From a checkpoint of a small image classifier.
Training: 13100 steps, held-out accuracy 100%.
Rows from block 9 of a small image classifier, named by matrix and row number. Rows with one number belong to one neuron. Each number is 500 + 40 x the weight over its row's rms, rounded and kept within 0 to 999. All counts start at 0. Numbers have three digits each.
After each neuron's rows are labels from the 100 images, of 14976, where the neuron reaches its highest value: "patch colour" is the nearest of a few named colours to the mean colour under the peak; "responds to" is what is common among them. Only what is clearly more common there than usual is listed. The data: capsule endoscopy frames (Kvasir-Capsule).
# fc1: MLP up (model.blocks.9.mlp.fc1.weight, 1024x512), inputs 342-398
# fc2: MLP down (model.blocks.9.mlp.fc2.weight, 512x1024, transposed), outputs 342-398

fc1.672:473497575497464498511524493425507520493456539503476433554418544515500522487457487480454535483453474459561514507489468524536519497488480451516493488461428567519540465473459
fc2.672:584484476522468463561473526479491467469484498531532536514493467565486494434539510542494469477502439540441519552544455575530448481469490507529533534506514565418439540517526
patch colour: black
responds to: finding: blood fresh

fc1.515:536484567449530479484437567501466479479465491496496515447443436523484457547446476459598486499489526532462499502436470534479511472459455500504444495467480523507518495508459
fc2.515:468515480498470472541470502459539499490458376545540510518521572453500415433548512500448423447508496446382487546420477476525477462528465488562585435440447569484543516490458
patch colour: black
responds to: finding: pylorus

fc1.427:440502531467522533492418474461495502463493473470558475520518519511484528447552487388498563515439483448555438459517504510464481529450463526555481462518495452552519512496554
fc2.427:549453439478460554541445490475585508511514529526537524476498514475497558504503479431432451552517477571522525502547516516485542457432494486500518514505528501509481540460443
patch colour: black
responds to: finding: foreign body

fc1.194:489519482475552494465503491573471545508498462552551472553494459527497551531544493449567461532447537496492529605562483528499528473477476497478394517472533487479542531562506
fc2.194:464564605468567583519560590504446444418532520563523472461482477526503517552568572464508470436512535544450491477452545478602446541501476510548463528490546461590524523515488
patch colour: grey
responds to: finding: pylorus

fc1.26:518493496510530527510551467472514520500527518484531465525524519536435452466547387423518526516488541475498504503485459513513455459483482463541560462440486485465512504540424
fc2.26:437532476511429477455508485522507500556462482535453494546509560443553554563551442515500537507607412474440492576510558444472495491420543505479497433485492533510503468548563
patch colour: black
responds to: finding: ulcer

fc1.160:460482486465460437470488553492481471380470546521457550529482465478463464445540526498465449538506491448545500524565517518491515478478425467502521508517511468522502541518498
fc2.160:477539527440491488531497481513569560459433490529493471426567493515503460428474489483484500551511453463496532556576544572543452462551530515468556512396437595505593498492546
patch colour: black
responds to: finding: ileocecal valve

fc1.370:490479589488457548522514461501480530532547495519558510522428541477535578412437480472521554499482524490494443498522459474479515488545518554427499527535462478449519497473430
fc2.370:481495530498481490435516537503455474485527473458594484489471547539429494495491527496573546501555404452486469471458428482458520536477487471495486522525432489531490522588539
patch colour: orange
responds to: finding: reduced mucosal view

fc1.363:576492522441506520551429470506437511441473555523506499585484467540483519575555491519525494523447531507484422510445416557503581545568482475505471487467509553530492481516587
fc2.363:492516425508568451449499562478504500483472468480442485556528533465524453503520438532469525556539397533471534595461444451503515549541533444491513529481505495471503557543536
patch colour: grey
responds to: finding: ulcer; finding: pylorus

fc1.333:489500488407584522466429462510479544504502548542512521497443517443566546504513457508469484529472544540450531549490493470460540522510517481552538519478474592489482538588534
fc2.333:498509486478472485538478515509598482469429523541563500572405605490522568550434465511532473534517481538482558569492539554525457486528626469560422504537525484520529495507460
patch colour: pink
responds to: finding: blood fresh

fc1.647:468477566455542539550428505463521583446514506478503508450562439517529535510499451475492444499502542495514445484492547462543576614416485464500411450519516454560527496544517
fc2.647:431472519541431523462527537529408507535549479491569458539545525550505504512515554477500527447515461511470570552485523537473477478521476569434547481432471529552486487475484
patch colour: black
responds to: finding: ulcer

fc1.587:499504501396525509559486479493504475443521504561486422520525552521550545532512498511486428555473528428417504477546503541556563464496527569432463509453487471513540487553566
fc2.587:517523483478524530576552515486453458453541505431531476528487503507570491440414526488559463458489520458507536506497486526518450451534531480482575440439540513507575423556480
patch colour: grey
responds to: finding: pylorus

fc1.527:430489496538510507411479470443510576434503422513510493637419482561501586504503506424480516523511525528466506481522531505488475540400467497519490522552509491513544570484498
fc2.527:499414580537554516441469477552541444490518511487499515464446496437533478529479481491536533453527511461610417473512458511446489482452525488581444474528538414475540424414503
patch colour: black
responds to: finding: ileocecal valve

fc1.559:456452532465597557564455454509439522485556517521516448533455497534547517539482504488494438508453465462517495500485610593494579555527506459532539509450495474555555484559521
fc2.559:494533504497460519502421497524509534555493491602436526529530517532519503582546544460550520451524513473515527569549495513502502471578441477537495542449497432546488430541527
patch colour: orange
responds to: finding: ulcer

fc1.247:391462490437472457557452439437523466510491490508551473528582478485432526540558468518519491516515526464494497501558495489551574516460466437543396543507474542555551510490526
fc2.247:487511500402548518556527501521516455492473485588523520521421472454518442517504550459561475462501503517483530493515493525554498496488474485538501554479521505470452508464524
patch colour: grey
responds to: finding: pylorus

fc1.397:443473554488477502466524442439478498476412514552492460541514477433511483459522487477473546540508489444511466522536527514427482524491556573564524488474484496537544455479436
fc2.397:468493504458485478498460512564523477461534553476442464522559551498441523523521557461463484485437480461500452509561570535507507463456502506528480579518480440500495494500473
patch colour: black
responds to: finding: reduced mucosal view

fc1.736:461464532509502458399478483523468513530447386479501551520483570584518557460518511454538443537569526454544386467515496544502544492537458474497474481482470468527554505453468
fc2.736:502487496513432514494522462544459553527596450483500518551515443547538457568507498485433441515482484530550564520406476391492513460514535538437538453487486539490552459515500
patch colour: black
responds to: finding: ulcer

fc1.392:498468543447520469443444496532474514518516554511534449387505507438497581483437480504574502510478493486516463539581445442525497541431438498517506442485518457559468543555494
fc2.392:492506506498403520533603529457490511482459517527474583540518514503447555500470553475507532506521473459530446470554433532526478465525482523375428518432510565506565437508551
patch colour: grey
responds to: finding: ulcer

fc1.316:413506600460463520456511515418481561582528496451442548530541501484482463539538492507525483510469578446605435534491504535474574524464461489517580489481510403610538556515482
fc2.316:465508461506496551483571486449536519490456521424464488514444492510469496484480482494463464578485503473476607542536513513472515489474501439518575476520452534523516509480461
patch colour: grey
responds to: finding: ulcer

fc1.678:460522538417466516468495464439427505451597436551496534567473572507476476393504509455471518511423518488542497568538592466446523495437474465485402484494458543497473503568502
fc2.678:491502522531544463471470459474466541493410470484510457459519491547484459403465496467473493461461600443484429496464480536508488517496518410487482512498534512544497477508504
patch colour: black
responds to: finding: ileocecal valve

fc1.75:471475555474524536507464513500503519536480538528421490526458486490468534511460410491529460577456539453537403528483486501456515493523514543471519436472543449520505485502548
fc2.75:496512458432603454443508495505488491510538527495532517409504552496462452552464433462468449452514513543504508529461551525487535532501499488536430490507529452481478539516480
patch colour: grey
responds to: finding: pylorus

fc1.147:452457520492479535528442513521520440540461445422489512557501479454485461442531514566433512543453498445478448503471502526509515407495473561502498506489574506561559559446477
fc2.147:460479422523402530446485480478493480503469499485467455516486500541541537489454487470496537533470421408470511593520509496463557512479529577490518525542521543530567572547449
patch colour: grey
responds to: finding: ulcer

fc1.58:569469496461478480480508539538483512495468445515534493504565468431477507419548524459508437488453602477489510533412473486504535497486532491480466491434480465569529522612413
fc2.58:542549462589414541538563532449502481542490509608548521484546488487431420447506486531515521488560479500529549509502501468523522536528489508462572548486469517485459491462482
patch colour: grey
responds to: finding: pylorus; finding: erythema

fc1.565:555496534409512462508516486504501572474544524462533502491586435511475534421490474505581456498478507500531465516476492481585475472531565511434449478515485445499419493484487
fc2.565:538524486477554442496435507471516465524468469484535497445525524553457516483512484503471519561520538476523557476554523462501540532495530453446572494474508538464526469512559
patch colour: grey
responds to: finding: pylorus

fc1.687:556531533495462523475457542438444507486480549483517538472552541423458475409526455421502483518470502517494480503566514468495560508422541525514426463546477517544595549595450
fc2.687:453543510422488457473517488475496511481389521447512570523545478492476482549522512468486480558512512484542482482509537423475495500552522508495494529475474477472519489480450
patch colour: grey
responds to: finding: ulcer

fc1.317:541449520539488539498445505565466491443511443475518476471488528473523571478547485514524491493480559459493477543522518513547525468433519477484575497505532515562531484500499
fc2.317:511498462453523558476496434479479464517524464571506461514456481523462463543418530549468481494471505448501477462547418519504551436562435528445468433442449540501525432479554
patch colour: grey
responds to: finding: foreign body

fc1.713:518466469453485582387423539474389572525408455503561503453526451511498451494523449476587453543442499434514504469549525517547547513426517528459509481505537533507512505569499
fc2.713:468511442495502472449447535483490404478419475494572488497463513536490451504535455497504469505529505396496485526505427436520529488515543496578574527501480503503497538554477
patch colour: black
responds to: finding: ileocecal valve

fc1.704:556435563529493558470433498456468582505476507500469534515508483505556474455441513495454539496473477522573460493494445490448537558496458501541528511505550466578486444505545
fc2.704:498546494530504506516460518434476424516532433529487470485549494502539461515467502505458550384551462484587438508573487552573506461554508438517494497448483457501453487529554
patch colour: grey
responds to: finding: pylorus

fc1.124:477429553507469541496546455526487588481486543451402517501430539529605572469490485527551492508513480509496494522427559567471522514471441502551475501495586431469582554538464
fc2.124:465489548522475535499441481470484502543509499551533478463449501523486556469486548506534547493488491493479546513562492530492530474488516554437518505475440522444543456552497
patch colour: grey
responds to: finding: ulcer

fc1.272:483515465485530546525464486545531495500482505544510465547475502485533552504495454479410522573473524482537489465463492552547530451533473544469556478413540570514536536594470
fc2.272:472490571545536457505452540537448481409438476542563440505521514493480494457549481510458548456485552557550474486513470461493414490500547524465471503465491476447441475571498
patch colour: grey
responds to: finding: pylorus

fc1.139:408512568474403486593451523508488437514437576467442503496578525506475545520434466492520502573437501479523494547481504582512449477525536567562402486489457556512542501471479
fc2.139:499529503463466492505519516462418501511449499480484566477483507614456453551423435498467520474535580458482559552562536444469558451512480558455546484419465596489539560505539
patch colour: grey
responds to: finding: angiectasia

fc1.109:509467491540525498497493507507476493529464478465461502496464557514599488518476535455486546548465507495529405511446490480476552505496495458486451454460531462490475420515460
fc2.109:494532542541525511494549502503481420479502463520544474477519466479515482510511492442475509483499552472493488481545484518550475481467488454504476494466468461512487472512544
patch colour: grey
responds to: finding: pylorus

fc1.111:439520481486503512479495467519502595509513484523497436570476484435487559423506470492563535528493505490516449540480486551492538488428478470440514476442516485498527502522535
fc2.111:492542534471471518514536436451523421441476542502566591512500499443508440436486512481499573475515502524537487476529529507487459537485495451420450496487513479501454473520547
patch colour: grey
responds to: finding: pylorus

fc1.87:552449492448555479508431441510478520461528567494496467541490560493500508531433457496525545468522508491503483481517489594579507544480524507516346487435522483496488588556421
fc2.87:484510519567424480501525568482436485498476500532529499556521491434493450480467476506548496465483504454466529539472532552497522482548522495546547519492524516475493502471439
patch colour: grey
responds to: finding: erythema; finding: ulcer

fc1.487:506485511474497467467450525494504520492461491504489483542421503539519545537519498497531530501419540413534507487468506500510567476519571475567562484503525480529523500531507
fc2.487:490508485507449474523501492477487480537532548532512437529470528568561486515557519492508590453515499466519559595552452489541547565503474481486499472464508501480464512435525
patch colour: black
responds to: finding: blood fresh

fc1.650:529462527435453494511433509484509538496559517490545503533507527561449524484533553458423434494465493541514512516572512550551472487510528485446485503414432472481496483521547
fc2.650:444503473551453529472539587509564477525502497478599500536560505415521519510473526523538494431550449508501472473477520527507461538496499502490504587457479438456504433499473
patch colour: grey
responds to: finding: pylorus

fc1.245:519526553477535468460486465513445466484482477483432489456451469593536523474439466531527526515516478495492449499514510596520470513459516461470481466496510482513572468487511
fc2.245:494462435471534574493404514503502476528480477523479528557557409396523523517514478508475446468543531535450454524499410488511530450517482528530519493513445458494512514463535
patch colour: black
responds to: finding: ileocecal valve; finding: reduced mucosal view

fc1.608:558487563499445564451556503471473478469438465444603533472472487416496545452515528495536522532468468488501480514445482524524495549513483520515489438490527548471495609478557
fc2.608:460471473584454581552521452515495542544482438483453497504414518540528517464405408508567524496551465435512548539555503523464560498526561512489429512474453506554571520526421
patch colour: grey
responds to: finding: ulcer

fc1.346:523460573393477422494474477528471488496469511504521548489476528567489533473428512553459440540497520493496435495518433515505576441536508519505547533469511490584478450510529
fc2.346:532457500404557493529484521460477498416488524485491529533486559485452559514491429369471483496492474481541488482567508530565536520450480482524501523507490584490466550475526
patch colour: black
responds to: finding: ileocecal valve

fc1.606:501473493499499503516509516557498489551527525526410546462510493518480468497532459481468505590419617425521418504505523500470441523534555523551480426369440489572491516531547
fc2.606:466466537436565511593542451424490500482501566513586522485560489421552473505500478437420545462531561522523523532520620496496495461469446569507500500512508486458481504542550
patch colour: black
responds to: finding: pylorus

fc1.767:474482542457525482511437531491507543483508459489484503553514525507446509576426474537487468509483517406460521546441503512527475479504534441555457397472499550512560511452448
fc2.767:472499514494476501489489539450467529470486576508533432522490490509601506471473475463560503496445437456516494456603505418522459445458519445418522543470506502440452496541509
patch colour: grey
responds to: finding: pylorus

fc1.371:427514493521434420497454477542470491432514491498421506472459528522538536552469481537515476497471600513438515508526487546540483583513472502513461517431458524494588514537530
fc2.371:619477486464496483535494466450586539449387468492496466494443495483476517518443424488526498550478498492504532592521593480457457490469457552503511488506400540479577562568460
patch colour: grey
responds to: finding: ileocecal valve

fc1.53:548414490461550544488452485545420491432493485491495515461462547511521499464451465473570530549510538508506431534471506563539518509504514509541511435473564528466537555488548
fc2.53:510540574472489439473427495494510520491472464467476502508447517565537518482510494537539490457431524449573522577491531460518559557507533432378483501535506566460516587576503
patch colour: black
responds to: finding: ileocecal valve; finding: reduced mucosal view

fc1.323:498488547434470528466467451455538488455430529523511483528503440504534541537592549433574443509467538456460480504540478478518526527544500549516488440440525452483502479492502
fc2.323:495561533449497550541501489480427498450476516504511478568483461493560539503525496428528512552444473548536465563464415529512438543446532480502568486536550450514453544520455
patch colour: black
responds to: finding: foreign body